Rows from block 7, named by matrix and row number. Rows with one number belong to one channel. Each number is 128 + 24 x the weight over its row's rms, rounded and kept within 0 to 255. All counts start at 0. Numbers have three digits each. After the name is the row's rms in percent of the matrix's.
# r30: branch 2 reduce pointwise conv (model.blocks.7.r3.0.weight, 96x384x1x1), inputs 192-383
# b30: branch 2 3x3 conv (model.blocks.7.b3.0.weight, 144x96x3x3, transposed), outputs 29-57, a 3x3 kernel for each
r30.64 103:162097115143104094165153157114124138123114195122145132145210135136126183127114179084109120143142115122122100126123120140132109106158133086134095108120110127101121127123151105101149114088102170124150136159127121138149126130128144109136120119156101127184116163166079131138117151106151104144160096173123124173112149198145148184106147148138097143156093112134113176156127166119114073144152131149117183115126136151130147125117089101173147163126137112149120108113112155121163130148116133127158118139148145126150116137075153149134116124115134096104151122145131095126102125115126138150
b30.64 095:089087152115200137140172129118103144125144107154127127140116094142132077144116138150099109127115098124121137110111136119159125108170111130036133142144119152117138116132146097140157129177087123184114150113139089155147169116115126138197122143209107080111138139144143133092125104128128119141107136110104162162123107097148138133135115124136100110152160106105142137167124126124165128128119123136121117146101143200143099149111095077107151163146122086123106125122118108112149132142141124129151092106139116104117134145132152201144116103116109110142145147159123170138107155157116177136170128116121126137120139131101140109102145145164127101149091143083091154150114083131161127098105106146130131088148116142162173138114118160107099118103074150124115117140125148146091121137147123132150124097137
r30.65 104:101146110200110157183141130165123160155135110124195131108145120157164121108088145148148129118110153103118185164161111149115122116136182099104173091167164109139127175114165118112097065144144104175108154171192097124121106141135105160128158144111176136138132103100138135133135080115134105133138147101114130123128162110147121125128129126107122136186128130098094163167118146157127115175152108136097166094135108148127143123111142142121118149104110150149115141151094120123106146138084126116130145115138119148121104118093142177093137130123095144130155183101128097118136108118124129157
b30.65 102:138123136124141117148161110119129120122145145099118131099130118130142120126157109146099092138127151133174152139125133117147181117145125148104163108145142101142137126179115122120144161125090089130137150132114111148111148123093124120131164114100117147100082106135097113161128165122107136125111135114119140120109145156140128132104112154064161177133146139138158113179142134104130144151148126142164116101142099138131155152126147085136094124127147144112109085080141096173140138135147131116116128133134125149136095119089119147154115151141121157159125153119130114113111127123168141123127121128121105127103156092133115154132112102150162123150129082101138151124139128150103140123126159126079148109117105144129181144098130106088123125145127103119089115057119131137149169097097121113099139126074
r30.66 100:115146132137103136149127122142169106108122151168089167151148153085111113111163105138169142110101145084166129090154119099139118142131127096090182139156148087102080164145137168107118129115147140109107123130118163103080153150065150103143143126090117137104107100097170104112108130143126124101091119155173145128121134139079177166112146106166149086093148127162107141152131167148127156113146123088141112126107134158133116071158150125117145090118096140118098130121105177108134168162140101097154126112104126088107158144112129158155138117121110142101093142131140161128134118143152174123
b30.66 097:126080085148159140212157116143127097157087100150133101159101144136147105116090095128115150120107090145117115157120100142104122147147159134177112113093104154174108151128113088115096099145081146098120148127106153140100139165141156182155118195180089151146124135143131152139099118154111124124102174126137166153173133118129067111117139161152130148150114121156114147138152103132100053143143144088109146167134116129088154129115168108186146148125137151097121123165136156189077132090117106138118111150159123140155144164145121154117101130122149124090120142151150096101107114132136139154152139130123112098123102114138135099124129144147171121158178151121101089158100135147130165167090076129109122168092125138143146112154182084130138149106177104162129133115131142085075110096100079092122120130171
r30.67 098:137137151123159147137100152162130109177120130132118087142072110122083147189135104123121123150142121101124101136106124117141097158129121119126142144162112186130106173118128109141120119155085106161112154145110108125097181119169114121123135106108150132121130129130096134139126113136112127106093113141138147128089152154127149146125114093165068136119112102129100122120143131121080158136075150153133127138113113192137142180140130161145126137125144088141139144132140127111169102131164120111157158123142113111086151115117165116073090130110071156156144162127101117133150122137119146153
b30.67 098:125117137116126152116117115131171101153135124085155118111153137108118099117139137117117100119130122095100146113128147120147129156179179146131125145156139074101098163097128116154106122112158128130165125168153093109115089162118157115174104136117121092169109142112115181110136084109094115170139120138117166098107144138163115105150151092186165124143126109130086119136137125173152142104101157105165127138121119156169144155141118121136088132164126123140135171134121154122108074086110170103115155104134180151121144046157118132096109162119112153129110130125161109174120072131120140164164131098107114184136129126161081077124127104095095096122144102136153171161101114151121143089103133151147137124155142130122095105126101165176139135164132162103109121092139150152168126193148116084146157140165
r30.68 096:141136146159142133100162214089169128138126151106090125135162129127108104152110138116152164157108185093136128115095069083123162123133090172151090118126169109129117114132104120092130130190140134143139139129104087121127114093121082126116104123107099148166124151136143106124141162164115120109142144140122129153139166128150148141161102104109139179095094135151150098167102081136120090125163136129141143164152137127090125144137138134112119119109159122150109096121128088105112129147143096131123087112102141149119113122153086138106123103116158130126127095099177154115148073194153118148
b30.68 098:111063084125140131131184136127111114135114130152114142105147133126111150127094123120093125146164087135111131116101164120147116097119138114105138120145096153107120145107145120135111134141085112157105157082137103102146132093145110120126131133183178130138092093082158118093133108134151156103143132109137122114105150134097147105158140147137062117092129115113102055130157118095111118130102141096132110130140156141085115157180132135130160157153143138163163100131123110072152109132156162103122160120157141115129117117135140110096129127135143170147166122127137131106109165154151128169128109104126101110129105069146135128130132140083114153113128129166142166146116152143099144117123088123127111121089128139140148120149130100128119133116117140147119118144146136117144115136087134151141122108098
r30.69 097:073099131114132122085098204092124123104104122162134117076111083111084142115141129148092142145099102167172172101122135090169132127162118167114155110121121113159080100145145085150111113150113111137123108138151100117165125091129119126121146130098115121092111154148155147110118097136121150106095115160148105149131144130161158125133125145103139094112144114124104126110148137095132132104121103095097109122134099118156106125089147080182129123130145123130119132143136172112114141133139117113139110134113146131164183085140097170144117132106119108133109098150142079139127121126122173136
b30.69 100:111136169133132083103074129114134121161149111148165114125083133134156078103136113175139183110143118093098157105112130144133126109154117133138113114114090094143125138101075167051197100103151112108182148113104135104115135151154157102137117161129154146139176112142182101133147141122139122154146160123067122143138134167164095156101134143167147096127166150114097173085170146131129091135104139100150149126134162157120110133134128123163128135132159142185119093112139152105114086118118107118103143125089125128141150112141134150163165081089121105117079117135087120088149132096076122118149138117124080148147120150121143119100111138144167164131175160113093158128165116133092111089117156119097105118151111084103138088146139149106168122118138120115182118184123134146133154151121099112136132114142
r30.70 096:129079140140133156145101115090139125106091098111160089134140120124099147106128180132125136128139121135143135101144090133110108130122140143134107163153148119122128118133149166117129135100148136158143090154144113106105136122127140135110156161156101131142162112141142160122128106125130142126127118160110085117129130141104164140106134095136114155147125143125120163133171129147132119146087128100088103106127110072135144122108098080166127142110131111122100097124116116117132127129119100130141086116102114129112091115134120102078152152127127161112094124147146120117071066121141127134
b30.70 099:119109166136139150114141143098122153114177116106136131097139088144147107136102099123137118129080109163100128131084112177102124128155141105130092105116138102101098131125130125131143128113103093141159106127139138144132133152109095128152128148080142120113104103171108149120139120127126148112113105111180131133109122136114096138127128123149154121142124145138121115112121116133144097139092151141147116140126141163158136076237138120120142135136129106121142133158069105082154112118152131127132188141104095117096148150115125156138161141120095100072120133136141123147139128108148164127119182129125107122135159132109159172144096063111134108125090124155112153132115091145157098114087129097132172101139135130138125121094118155105134091136124125092110131190116110179148165168127168160153112126118
r30.71 102:196149179161140124151131127177139167132125150144171122105153176131125113119114135095089115132099125147103103134148110147139101128117131133118139091125132133100143146153169099148120123120136101141140125163145137133088139122129113133103101099120163134118123120137150140135145122135113110130145155111114091079100130108095189134109110121147099162144132121138146117103112162153167181149141129143106094140143186142127104148126079116112109103109136115140123120143137157112115145121135142086152108116133115153139093154111143123134133120143096133133143169126083108137138156141115090192
b30.71 099:101118113110120126109117124121074100133113128104151107135120126125152126135116099072168167099100153130147146116145121105138153147138166134117106123101128110132130161094138160100089121161135061134144120114120138146128071112127114156121125091109126099120131122138112190155135082100120141117118114159118141132139129119112117118118087151197092115126121153124137079126152121155106112119151098146150147156136131145105129141105144113164155184146140163101131117090146139098143132129094128144128131128134192169129112137060129134154118138098083123120075127114115095092132115136156110125105118088138113122171129133169146116161112110115121149148131136122125109127117137113126092105115118147111153086138105124075133145119143138143144107138091118127143168119150126115131137149121181090143087133110
r30.72 100:124103156103165125140097154137108111102129129068169124136133134142106095129113158129130144118124105163134139116070149137107124145150128155131125170100098201089133140127136122122106118105108110096150156158088085159129132151097112138128162123171135167104106130146105136143124099091143103097117145129115129145164155098104147125151113143117151143150120139105111140094132146176173142160133115116149113110113147147140114118134161134173138139117124120123086136103133175143173146126134142074133157154116143104093139130084157112093119115129120106151111116134140130119130117090125114160
b30.72 096:103130113081154077147139166185095135149102142125139110155109130146123139127153152163133148100072173124135112107102155148129164105093088092130161160131134147106118143150130147119101110075128121169126159136094167120134139129126141129152128130133106154144148125081116139143111090118155125148107120134176106129100143108114143149131109116161109101164124139111100156151169137141170148095100104132130120136116132159104125080128131174152150105132130151140102118170121107122141152141111124138162108143158117129119156153134136095138164145096186133101122140106136123123178107104168150135147125111092163145164102150112103115076124102157129131142113143158101100153086132130121127130156131161108124142128121147198128113139147066154149120164158110177111123120123115156174150138140096106118122116139
r30.73 102:097136126142145129165128175138104084145131106177079107111127097079131131129090138146110126171123130143120103112107156133125170089114102098111049142154100175107127127162135101118125103115117129145137154178156116100095122125138111088094146136128174132149122115103151096118147139083124143121113144112137149113137137160149157131124161139150156138090123142132142079157125124156103114114093175145122127054123102144163169121154119100106122125132127121137122109148117146107124103120128132107128144116142126115181159102151116125177153106095105133079132127160124131121111132135141166170
b30.73 103:156113136108108110169110087086144171064137105147172128134128164132139145108120119138142100128153153102074131125113141138087123128099139118134186150147132143128103106117131132164088151149153105179122104154113130119126153111132112119116148093104175141177160103121082118100142122104115128163112163117170093116095103126115153144143137164134165148135067133079126143130117114117100161124149147100109090108081114116119103134136145108156138170080128129124107124204141125124125113207167100064086118146125150115132119129111148124176152085112149132129138171123122099123113139134122126128138130102125152116133116117114097123157145143111124141177152130143135126110131107158083144120126091094140110154108148121112170099162138113090168141123161112136108141094176133119168136144095139133164143121095
r30.74 099:110137176117106096098099138125177150143110106125092147132128142113113139120104169137147142159137102173192121133118092159146159150119147179104126104131130134091141117132135108147114165119164156123154176132153133126133114136126105125105118093136116127123120125149142167107115131144092091107088103119102136154129117123180106176147205103095122109086140109131174156154109140176121115180155139121170161101151103165120124135148177114139155147124126116110103124125113116096154121144126153085138098094090133154143158161096105177141125151150133178116129119127129126130130118108083139102
b30.74 097:140141128111115088132094158128158095161113148137111084189194144124159118107104073112148163128147154086147126133125075132143143107134131115118085110146189120149154166106071176116142148146092109141146074109103158105124154132128128135178140127142101178079131123124126141076088119138143152140090145127059111129127171145080109121094109133112123153122160151130155118142165142083123165164111118158118116109128087079186103180135093136147117101167163133139138108175101079116084161133104121107162162177127102148141142125145153156164124116121138098140124150172149121139142116142092145115147124179130151102103105141109156133125109127172141115124104158090060104104095097140109115128166154106135117142136101127138160113138143137103132135098124115131110121175113096090122075101097144116126159120122
r30.75 096:143128113124120126137134115148121115118103125122176107127070127125119135157102108125165088175149176158142150101134136137100090130141102132149128132145124125155123117155138179128079134120116157113100129102135162150111129179128133166141116132091124140120115146107079081149095119172112111168136123122110129128115147144110185135145129123143123091116124135142120127101128152106128165086109091145153135140183110085118131169140091145137140155123162127143136144106116112127109134121106125093100155144114110108096095127116087129129144119154119112110148120118103128148106078124092143132
b30.75 098:101108104152108149137097103147119107114094138123121153141154158122114169144108142117135116161119142134112160099120098121085152093142144118107125117099123141155145136120119135103133115179166129148074152098129118086125136185143154141153082146124120125134141144093164108119127178155091122131106139122155145122120106139101154120192103130112122094109127123135132136136154086131111159109131114139145159127100136120087151116102163137117142114113123095152143124169103140112130109173139125158068117101122083113179135124107143163151125103107143121086132156076136144088138085193116162117131034116115165145111109137076068100147116171160166125165124125098109127111100137118180186125104125154100110117116152123128141154117136143111143129125111116131129093116144121130159152145108113090108096175135
r30.76 097:124133121154115147171084094121108103144128167120195112083187118157118132123114149215145152130139134139171117128098085110096155139142121146106139111128140123128108137134087116160121108120102134120168146093129121126118166123128102132102182142158113121131120127184114128156117180128108071108104138131121128148091133110097109141127158135094144122143128129158171088158156109105118167151077177122128114126133119167136118128145076120137130140087120116082100093133093155096112130163108150132116088146130146101126136135141071114133138130099133098161184135108144129114161077158141160123
b30.76 098:120120135130143072143128150132164129128111122094105157116128074122160128111121099109114072087150134132122111127121155158106096118102101122110099149125163125165102127199100140103144146141126123131111107156139089093168154133110120128103084148091110106141140158166100134178141108103149120132177153153133123116112132141121137096144116146151148103122099153081109131154139112124115157090098145135144131093094165132122140112175153125141116118179141049098145135147110132164111151142120154111139133113137115108091122123170136113131188110134123102136148120125145134079129153143123132091122131176099158158148122145125141167136118174108142099116150188163088154125138127179094145126124135123126116159131131119143125092137135142119166142134147136109129133152150126138125147143115150136105132094100
r30.77 102:092130129149158110157135105158112090147190127137180144111149117140121141138154137113094160159142124144134140114149138176130162153128110133172175112168127120113090109123153093169127112153140148104164145167122080154174168131142104117114085132144129158122143143164137096086120117100140155157148139109119100138133118154124112109126134132115125106159104123061127106129108101116150114156125134156135065106146150126127135106149121143093084142152102152155092141127092167134097092141130130144103090126124134104122114131134141119092154084157113163133100120114132091105115145104103097102
b30.77 103:145101113113159124148138117104179107173101089123187102131101134169136115118108144157073130101098143122095141145082154108160141123132186139113164115146116109161161127174102118119153128096160139136094144115127110105099084140115133133171155095115099093115136121165138085137122159115101145091171094122110133141094128107115104130128099114133162140138054152112160131108114118149161142155115110166122138116160161108135174125149132144093161139162137097120105105205105115079101156131149115181166128099090109115149116122186138080104145111117115101129114120117121149119119145125081122114172136137136133162099160138099143123123112120103154125150118125096138115098109145152134138138093123132150123141116088144124136143083141114126153125146140145108101110122136117117141110118158154149101125106173
r30.78 101:140167098156121094128115118093124139154113135122136115130113158119141143109092119090101126124149091106103118061144122142148098184151101146098109122119097142096141109132106099114137134125121117153119129114141123097133148134117111105154099129119114165147081151132110163106086159111180141159128129094135160101100166098158112101103117123146149097111121158132143090161165118139160090119161119095067123147107160153120092126119124102089159154151187131125153129116110117113122122105123093144136141093144117139095086109132146107100101099092073142100122137134156113108107112107122117130
b30.78 104:145099113143115110085091144171118135160127138136125093099095133128153151143110116138116105170124098156130118156159174108112078105131119155126109148140071157112169162129137155146175127115071135166105131115091139181132116125153115098159162108139132156132149174185120108127111134107116117144136126146143104138136129128110144086118128139141122128139125168145113143125190097123124136132154160164118158149131109105115109140131122133109162132087142115137101153154124135132149109146123172132090094149102149130122130161156168094136174140091124151099141098136146137113112140112093107162131138100153100121142130127124146103156117174148139112109148078097179153126087162112131139119124129114120137133180111117090135142119114137121128108115124158126155157124150106111142137122158175106107121125138
r30.79 106:135081109113125153106153098103081140075100136149149136113144100148106101138115115099139088139110112146139151136090116163109156165123123148142170167141135130142121124110081146132087107080125089112110116119144078143093152127131113161104166152096136104089143144103118126168155124132144162155107122140162121115132163106149130127153103145114117077143146119107153081096159158116121096150174120106106105146143105093129137161161100084185168118114176156112113125148140128163123125151117142117142173143097184136131132168111096099122160147134147136137136137158123130162161134138114105109
b30.79 100:096119130183126158096105092119134139156101108133124119095152127130102099120119137128154151102130145140108165126121146101102085079114120118141122164174141143113129067118146133141133149136106145139126108109101144125133105088135101131139152120108151112134173141119102124109079150134115089126130132126115099124163127117095093167147119152170138141138110152083106160126147129094113115117130136109144106128111188132105154109084125118159104096100148107113161104143150139160098113113130095159103103165175092103098157084112096107197119121105119129047066135109122163122150137115109137158127129093127118075142152123167136123128137132125148096089119142104107098117110138085113143102135188107116084121134130135159123097128134134179110080098114130090114134121129115134112134119149124113114115107149
r30.80 102:119108147131125133128152120152134157135121098093151089135124146120127116152113093152085146105163140127099147121094128089121104146100181160144110147112117162135115121169112164145129103143166109143171125129122143123126146119117094108119134151132144100134135108112112135126140122077133121116150096117108121152170164151146122152146127113078102100134121134121128171093105119102132167138136104112129144118152123162127117143123136120156095132116137155141102142137104082109116122155141144178086140097117105089160119124167111139150114141104139121113134080107142131138111158134120126123
b30.80 100:147142134166074142125145123116145115120137182114145165141155149080142175108132139143084114141119135153120088113117128147141169077125084147101126096106130112172169132134109181140138063153122126112156095147179158100135166167104154169102155128135127145140123130149097099150119135100120126099143115143167142118179133109128126171129134073147113147192113146096140131111124135126162115073130123098171136125131139130143081153137155115118144109125112108141094151159099137099114135161128148154131095156123100122072139107129140142134144128128110123082125105082172128102130110125100108090143111109137122120095103131135134169135118178120163139094154123113124105169103183082114145061155133172140117112123128132120087116153097069130143111119168137107131124103093150157150152104155139135153106154144
r30.81 104:139159132117136124089113125134168136118141134121115148134132188110113153171118135150144122088126121142131112163180135149159111117142148140090106094169132153146099114180132136135129113121148105123081148107139130130139168131137131145135114110100140129126117127128137129114119093129147090190082109148118100147142098147129131184092147116121105089151141110112135112125118101155145165085099129141112121066118073121106130097090130147139114100150151117108104125111159152115152099130104129115144146124126144137125127101114136106147130129111099141139121135156087149155124159096135130143
b30.81 105:155085083118117118116116122121125183148132138097142117104143104144168115122123100111087129152107134127140132117119102102126120119174170117140140118132116093125151106137114138167136136122112149117157105089142117125119140171128141154098165128131130115151144158160105123127125140162131118174111108136130105122107100117112158128131145082150089133143123159110133141146093089146150128169152133142109143129142101121151113105140100127096118110139130124182108159158122166165134140120123112128118162131180099139066114137107144124135123126089158117146107147158113123127128107117119106141076118140148106115112108123144155120168143146124111104128123137141134093100124133173100143170121105134140139117122133160147110122088129127123149105111115168136116081131167077167100142136120116133134144124134
r30.82 103:134147119123177148169138113145150147150097133060097128085157131132107146132118140115181152098138170154131136107176107113146107161159138121148185144107095138138083157124139131107141120127138146152136101128104170072106122150106154117141127125108129110135123152104124131113097102130127158146114123109146115134121086107127082109147141105138125156123132146152092129121162142110098148129174163142099116122111096105130147076139121130153121152170139143107113108125138088124121133154139129130124166107117143136120133104117118151141111130127107145133129150141155131117132099119133148122
b30.82 097:118158091151117114159182146153124124127110137157117127122115136118142125179102111109136092086123132139122131128129159130146102177093129118141137131110150156116127143131165142121122101157106163166123088146114180114142071148148100133141141115140112151163105086145128122129090161124125130158119112133130097129169074102089113176068115168157117094101108102147154096084139156089156108150178119146101155115147143156147109164086152155115136133130133174159148114120122149093120109200133135111128138098118168117134153124140094144103149105123144146145109109122157117097137166136104098130146128136119150095147102146126170134124108100138115094133127117119157096174129092131113126134109142113139178124098113123174123133153119140114106104158161104151126166114164135098157122173117147128109130096159
r30.83 099:097136144119150102156116109100145113130141128098131133130126106105098111131147154169116124167142134136136143150144122130128133133114111121101109101101135096151166120118144111123139144137077125132155088140111140131125157123159134103146114191141125098106147124140127091115066110120147112118148169127105161111165082092112133128119144097111094124146113094111114106158157158133112160099136107092096090115140082125127124073139131106136138110115115143197135100109127113133128133091119088088142153118133086118123119144119144128173067092100095117170096116090106127156081091135129117145
b30.83 100:096189110104159134142135112131103104115121093145159136109155143141171136100106115162104110177129145125156105114117116171131145118112149145151163144117136095121161119166096107137120140125139092119152151099123137139132132095143141132134091131124135086112112086154114121131109146116108151115124181104090115083138164144117140093074134142149138136137132120142138117120136115141170153108147153090152165126163123129123115131136095138147091148129139144128100133100126133140121140113104098104120167144112154143088140122148143121127080136150137120115152138115116080102113127117139143126130092074154159128131153142154118100111164088108123141090117083097176109116127142159146119136134087174131129127146113187109107119103161145129183122155109107123145170127120094150109111115133117112203112140126
r30.84 102:115098141111138124121097148143067088098113147169123112081142136094088130165108123149151131093140134131107105196099107130129132116184086128115214147127125062145127142174136164128168115091112143124129099123121163141180162101097119096146147135110102122156148133132137182155115098105180114166123137126136112132095116101165070124157135083131143114105120139143085159136190141140111140112140117110124152113096126099148121148124117138136119109153135094162128138136143117142110105126119093133169117109140124112131147159112090151092138135141118129129127101154098124152098117145149131130
b30.84 100:134112166144123091148103106136129110130090089082105177135128102153098150119124097131108099132115080153131108129106114095158171122128132114135141128088113127154145164132114120141161124109127103160156090101102131150122122110155113107109115134148134078114129146132158123089162121137084127151127141107105174108095183142125128161084110146208136095123102125156098127094102161119076117120170141095184165148113181136114172157123119114133146170131157159143132138131129145120101120100108126147137140150117068147162137103128171140127123149088112103135099146108126170103110178124096176111115167148110126164121134125113112146094097156131130082138111102136131119167102143123116116126144159084144115150103105145112175102118151129147137098135117094149153133148114109148090152142101159157121172118119
r30.85 101:148135131132127127143114120146183117106120123125136103129114162141121131164124157092108082089113117123099138112103077136136095109123097140103107132104137102150165094158126118127140137116122139131148129104134150140118100152150102164130101139107120150150112116121137146109136130141127105133142182118104117122103121110116149092138143140130092117148125147149163119139120114162127112103101165094137080110135132119158102177115145110154105118121143087136128116128151094106138112141143137150135115153114084094145165123081084156126101172114158130177151110138149139133153107097077141117
b30.85 100:163158138142109146143092095138100114163064143101098152140129128127133108113126089116129144142092105123125124112112164144162167129152142132125136138109116103132207142096145170117101118113130118139117136123165133138118119136121105121125131142149129147103127115085157134161152147172098160148096123107142085172113086174098144146148149112171096053133152136113103115161152118158077084120138131149129149145089142096118153118100124145124117121091140067174139112139107118132130119115138130103139139117122118184121127133098147195096149127086137146107151153140161146144140124073109128130101106126153129117103163118145096129067139129128133133101139104096152126155119186135128138152092139110104197110141122148117168108150149116112138105124107116150134163104140136088101108143156120086117147126141
r30.86 101:138130154173133141119152144169147101109110117091134153119098118120110156173100123140175100113100149087133110113118109148119132143142156141127143166127118117142140168125097149123130134128072093118069101131150158152131153135106119097152140113159146114135139103141118098114098135099129169128123162127158137084151104131113117135137090121161106124134119175122133131170120125178183120107134102183119120124108101112132157097093107104095125129141096080113122120104115132128082153144111127128132114112144115128157156138100077114114132112092138123082089126124116103119180120138108156117
b30.86 103:123094134148204112130123109144110116101115137143164152125112112127209113151134118132103125141162125145134117161123124106111102171159130102153174137125128094111140103102128099172153116112123154110113099163143166096114122149148160114145128088127095151105152076181135163093115125124151108156101099148161160122148122114126146077163124145143137127109091163120077130110171150109128099121116119114177132114147119125171127109128114118095115142074136129089103145136164125126165115151140119149079120135132150112112112123110113131099129227127086185142154118121173123150133083135120112149149110116137094150108124132121150158118114191117155133089143115142122148139119112146135136127152097096138116119123143156164125146102111147150106115117141115111111145135109090164111136109118082113105116141152
r30.87 098:129089165117112118153131116141142126095162098141108096136132118147095115148154106175121120105120101154144159123138118147123131165128148151101122093150158171100138167154157125117097137144133132101082110126151138173153130093122125144109152086130114170183113120109178096142127116077116137138167142141122138109167098147139147135101150151091150118148109151115131142131119154109144133170154112084155157087114147080090143120137131141158108102123131118146102120085122131151090119126156121103121140086136100168107144168119144133142146130169160148121107138115109163091118115077147130140
b30.87 100:147144168104121173077127162168152118123081142130147149116160131152178121142100122105157167109153093134150155132142146101134140091142141105121090107137165103099127123115152140186080143150159116153100113128142142162109141116112138096117137090145151132131121120134138122154135106098096118143121148104141131101091144140088139171124112130146150112124119094116149124122117126105137113116127117109123145137121146123106142144124149141095121101120148128111057113175125116160105108102131092125127137151126140173181148105141113097145072123131109158133127119136112131121096123124132124123104139137101127171131181119109140088111097158138162191125060123147099130143115107151142124132136117125125109120122184110147114125110179121105142153128119121142118125085147122087111165118132102134116134139168
r30.88 103:161109094116110132131101158118099142080149116114124154121099112188121118178132124126152116098106142115135148107132111116120139133198107116140152124155111157158140111114104101124137093123147153098093127089148111131114130116098109123142097104104177155117179133165094127126129186123128165159088162116118125082158110085142127098099125115104180106093122153117160120120126117108129112138188117132100117126112119113103137093131120130118126160140154184132150117143146147118089149163139113125172135108158113113128130099112128119146152148127128132113121088124141094151141138119141150162
b30.88 102:128146126113158168103121147101178156130143142128153097102120118124136139119123133113108112117156114166089117074153158099115148157142135145147119169099091154123094117150076129138115126150133104156120107082138131142111104130128126103167149137145188132116107114108171155188103139131140119121099125162122141156100135156074117152096117151105135123116102118095142123100122107094156085154168146100087111101099095132118115060107138116102134143095136117077123141092144178158144128104093117109131178130171128103125134110083103118179183110161113148111134132096099132091101129135159126139154123078112134103143109134100173177093105119156105143081098125096161151117165173092112146085099114114138125161086120128134162163154092108116095130135100119130071159147166163115139142095196067153155120156141
r30.89 106:114137129100136139155135100135143127142137138156152142143124097112148165137147153097140143123117111122102109095135115100149161116106116144129131131088127151144131120120136194134151141149142148170124107105136139163135105143115132116097105167146100083141118097129113107154142127153105114139135113163155125136114166100131167169138167110108145151123117173101121134107118116138110168122126130117127110141162126100081157075138139121141134152132116141137106120110138138101106142109130120124131142136138148115136134123141110134095148118135129118142171142122154075137153139110129169118
b30.89 095:098123138108152099100150118124094142146103154133127131112118159150156105155139109130126083150104126110079153103099146123140131112102136119121112132089161111128192150103146085167114155149134160126138107129171133127131115104121131112128118103121113105109124116100149148167126110133155145165132117066179130128162102149075164120133138164116081083180170138147168127128116104121114103165126105139068178120139199098109091133124134139120138137086150137124175116147121106111087152145120156086160074129095113117117139094107126104104188143107133154119157097123124139122124157093117056114133128172181166089095103147154155118129140099119169138091162113165094096127123124129158127151089156147124083168121143101125139117127124111108126126105134140150143121144129163093131154131134125119138103149126
r30.90 103:156148081147138097164135136140145078136143090108073121138175168101114135117140080096154075154108139142164130110115144151095114123111113108089121120157143152130151061076103179134129155097133137133128131112121093139155116110090139147124157142130118160103095108133118105084180194103104130129126132176137143138084125140128123111133150112147177104153114134140137110080101114111146158123139117143103122114134160149101114131171141107114140135135155120151078106152136143106131115131160126113157109153118093134121131152135148098153106138113072130113139093150134082142102093116132092134
b30.90 104:142133089134159190113130155113092143108143183079126188145144075114143145135081108132182114146107126139093185094101092138171084127103127112123155110109115128124110085120144101164111092162109128130148103142129112121120134125160119140106125174104117115119122110099161159073096155108148195169095157152123145133137129102107149128153127149125144121144121140133159157108110087089155143146113123141123142127117115117163128147087145112114167131141122168089149141110135065153109104110123118140154131097156150114121146156093088106121144121151114129131142131119107176107135110108140174175098137203087125179095141119099157141109160120105130083142124129114132111119112151116149160082109106108150130136096140140137163120128186147128135130147095110142103135165148125098149141069134121125147126150134
r30.91 103:186128152120118162108112086113095139172127122120154133115139139153124107130132108121107114154121132126074106133090148108122095111128119103110100160098103115111108123097093150166151097154089154150131116146110127094090118123100133143095116104135099162131163140100100136089122117118099118105145100089114161124128138159136119144162098121125111159142135161129156103139198138100129120118130158137092094107132150134126147133119130136161155142141097111137121104142160131104145134092140141159093139136141090110142158143122108116111116107151119140083126175085150141176138112160099146099
b30.91 101:099111172127122114087175133131124157139142164146129118108140149097167092148123131074110126132153139128122129168116121163150089152128186136151120130206138109143114156111133150112143130129100136183108085145156125134176122120125152173136083105130108139112143167149092159120143144150152096124157116104121131123123125149086128141092094136130096110157150153127176116097116151127149131124104117141116072135129113099143125148148140162144123129120139074124097126140139142127111118136121128144113158092123165152148116127119134164088117108107124125172108133110145138145127093100164147067161113078115182121126105148141108096129127106110131112138095143136147135148109124129169120124129141112193121114185151070094120119141108153120121108133129119125127142137098124149141161146099127150126127121124
r30.92 102:187126160110137155131123124125117132145145140146130143118086113133136136087115176148090083140107082109141136141116115118136114165137135129117152117096140149125105123104159112131153183104160196094122102206147118124111177120113123142136123121156149142129119140192164128137081150135128081095139119171109123125085105146125157143103149133135119170191144133145132125132182138099136103143126125108101131148111159122142126108123125127130164115160130118165157117101131104079109122142098115150137160130089119109101117100118091119155147154104110118120099102145161136144119113123109130160
b30.92 104:121125120124089108115089159146098146135098092115118124084169116131139151116112109134152145132134083147133106106136120098133142086128179118166141095137156176116110134164092123152103146118119134122149141153163147127167104118125131149151105120110095119156114154161141137133127100174133147140098119130140117122086140138106128183138140121111123148133118131116152125152158136122150115127119114116171185156070141129132152156082134113094097104092141119126126109161122105141096149096132143130096115145112147136132169117156155146123157123145107117104178110163109124132110150157090116128110093140107139070098146126105140093127133116138104114105114088138153109118149100173161128125153140154086097175116182111105121167133129206133119174120125103124146116103151154095109148140123109121144145147150
r30.93 100:158163130102155115150113121158141190143143073122149139125114115143150135124132150108150139153114092149102132121108129188119132071148153127147145145199083135122090165098120102129143133144121098132146134093105119127128108146120122124088137128115131105130094102125132103093147126161156171135153143123061160125106158094118120127128140145156142108128119147164079121121128141169120080101147178099106139154149172153146122107089102097132137128134104139094121110138170121094138160146131118107122126146106110129123087114078142162141154124123136138101149125114098116113136115131115128162
b30.93 099:101130131120112110131146144131122094166099120142181152141128112113142134136141110145173109137112181077144114112149129179117074113108159144098127155124103111115159147114126125115125181131137123134140121132126114123090093096098120132131158120178118209121122113188112090194104174133123114111117122157145122141133130110115142158140093112130139147172130084120152150176096109145175139107165142128124166143109137132108106163130141081142134190077097167173131112113154105117134115159089125111124192159180147128113128139107117130106158140118113129114092106125139107179131147106153106110170140107174099135151129163057142137123161136120115122128136155132127079146121143112106132087138130066140137146133159117148176141165142085126155096111114082140163160083151149099102121129123152152145116090101
r30.94 097:099153125154110160128107098067107133139138153136113175115138128107142138138118113113131117147077161138146162146120137158141146101144106088147151105117150113118157160108127135144115087073124137117138130131102106105175105117093114133140091148142123109149096182103129163146163138120123165131108151145118127161134095052095140139154158124131128184115121090145112116098165130136111130121118123162159111115107114151111118117146127119121133121120090154159138125122115135112141117124128116123152079126136156115122128128122089156161109115101169152125149124126111138119116141126119119154
b30.94 099:138158147136071125144119125126134113094142108137180140101134103118131120101121140130154125123123129147102118130117097112103165165160125126131127144095174138138120122112153114103102101095141105150144123143119158105099128126103141143137139106098130129115160159115143125163101100091174162081144156105133124194187098118097099136138160140121082124129115143124120139142135143118115112157130123116149111114168105150137117120141122126145119136117116115125129156130138129141098144094122151117138139123114112146132145162134120128140117126137114131136154145141129111126138088081156131097146142129120115130113145170147142144161075126104165105120116130144123118130139146146111111111145118121104091093128133120142109099114149151120133166090121119130105109158142140128111179119144135132069096151114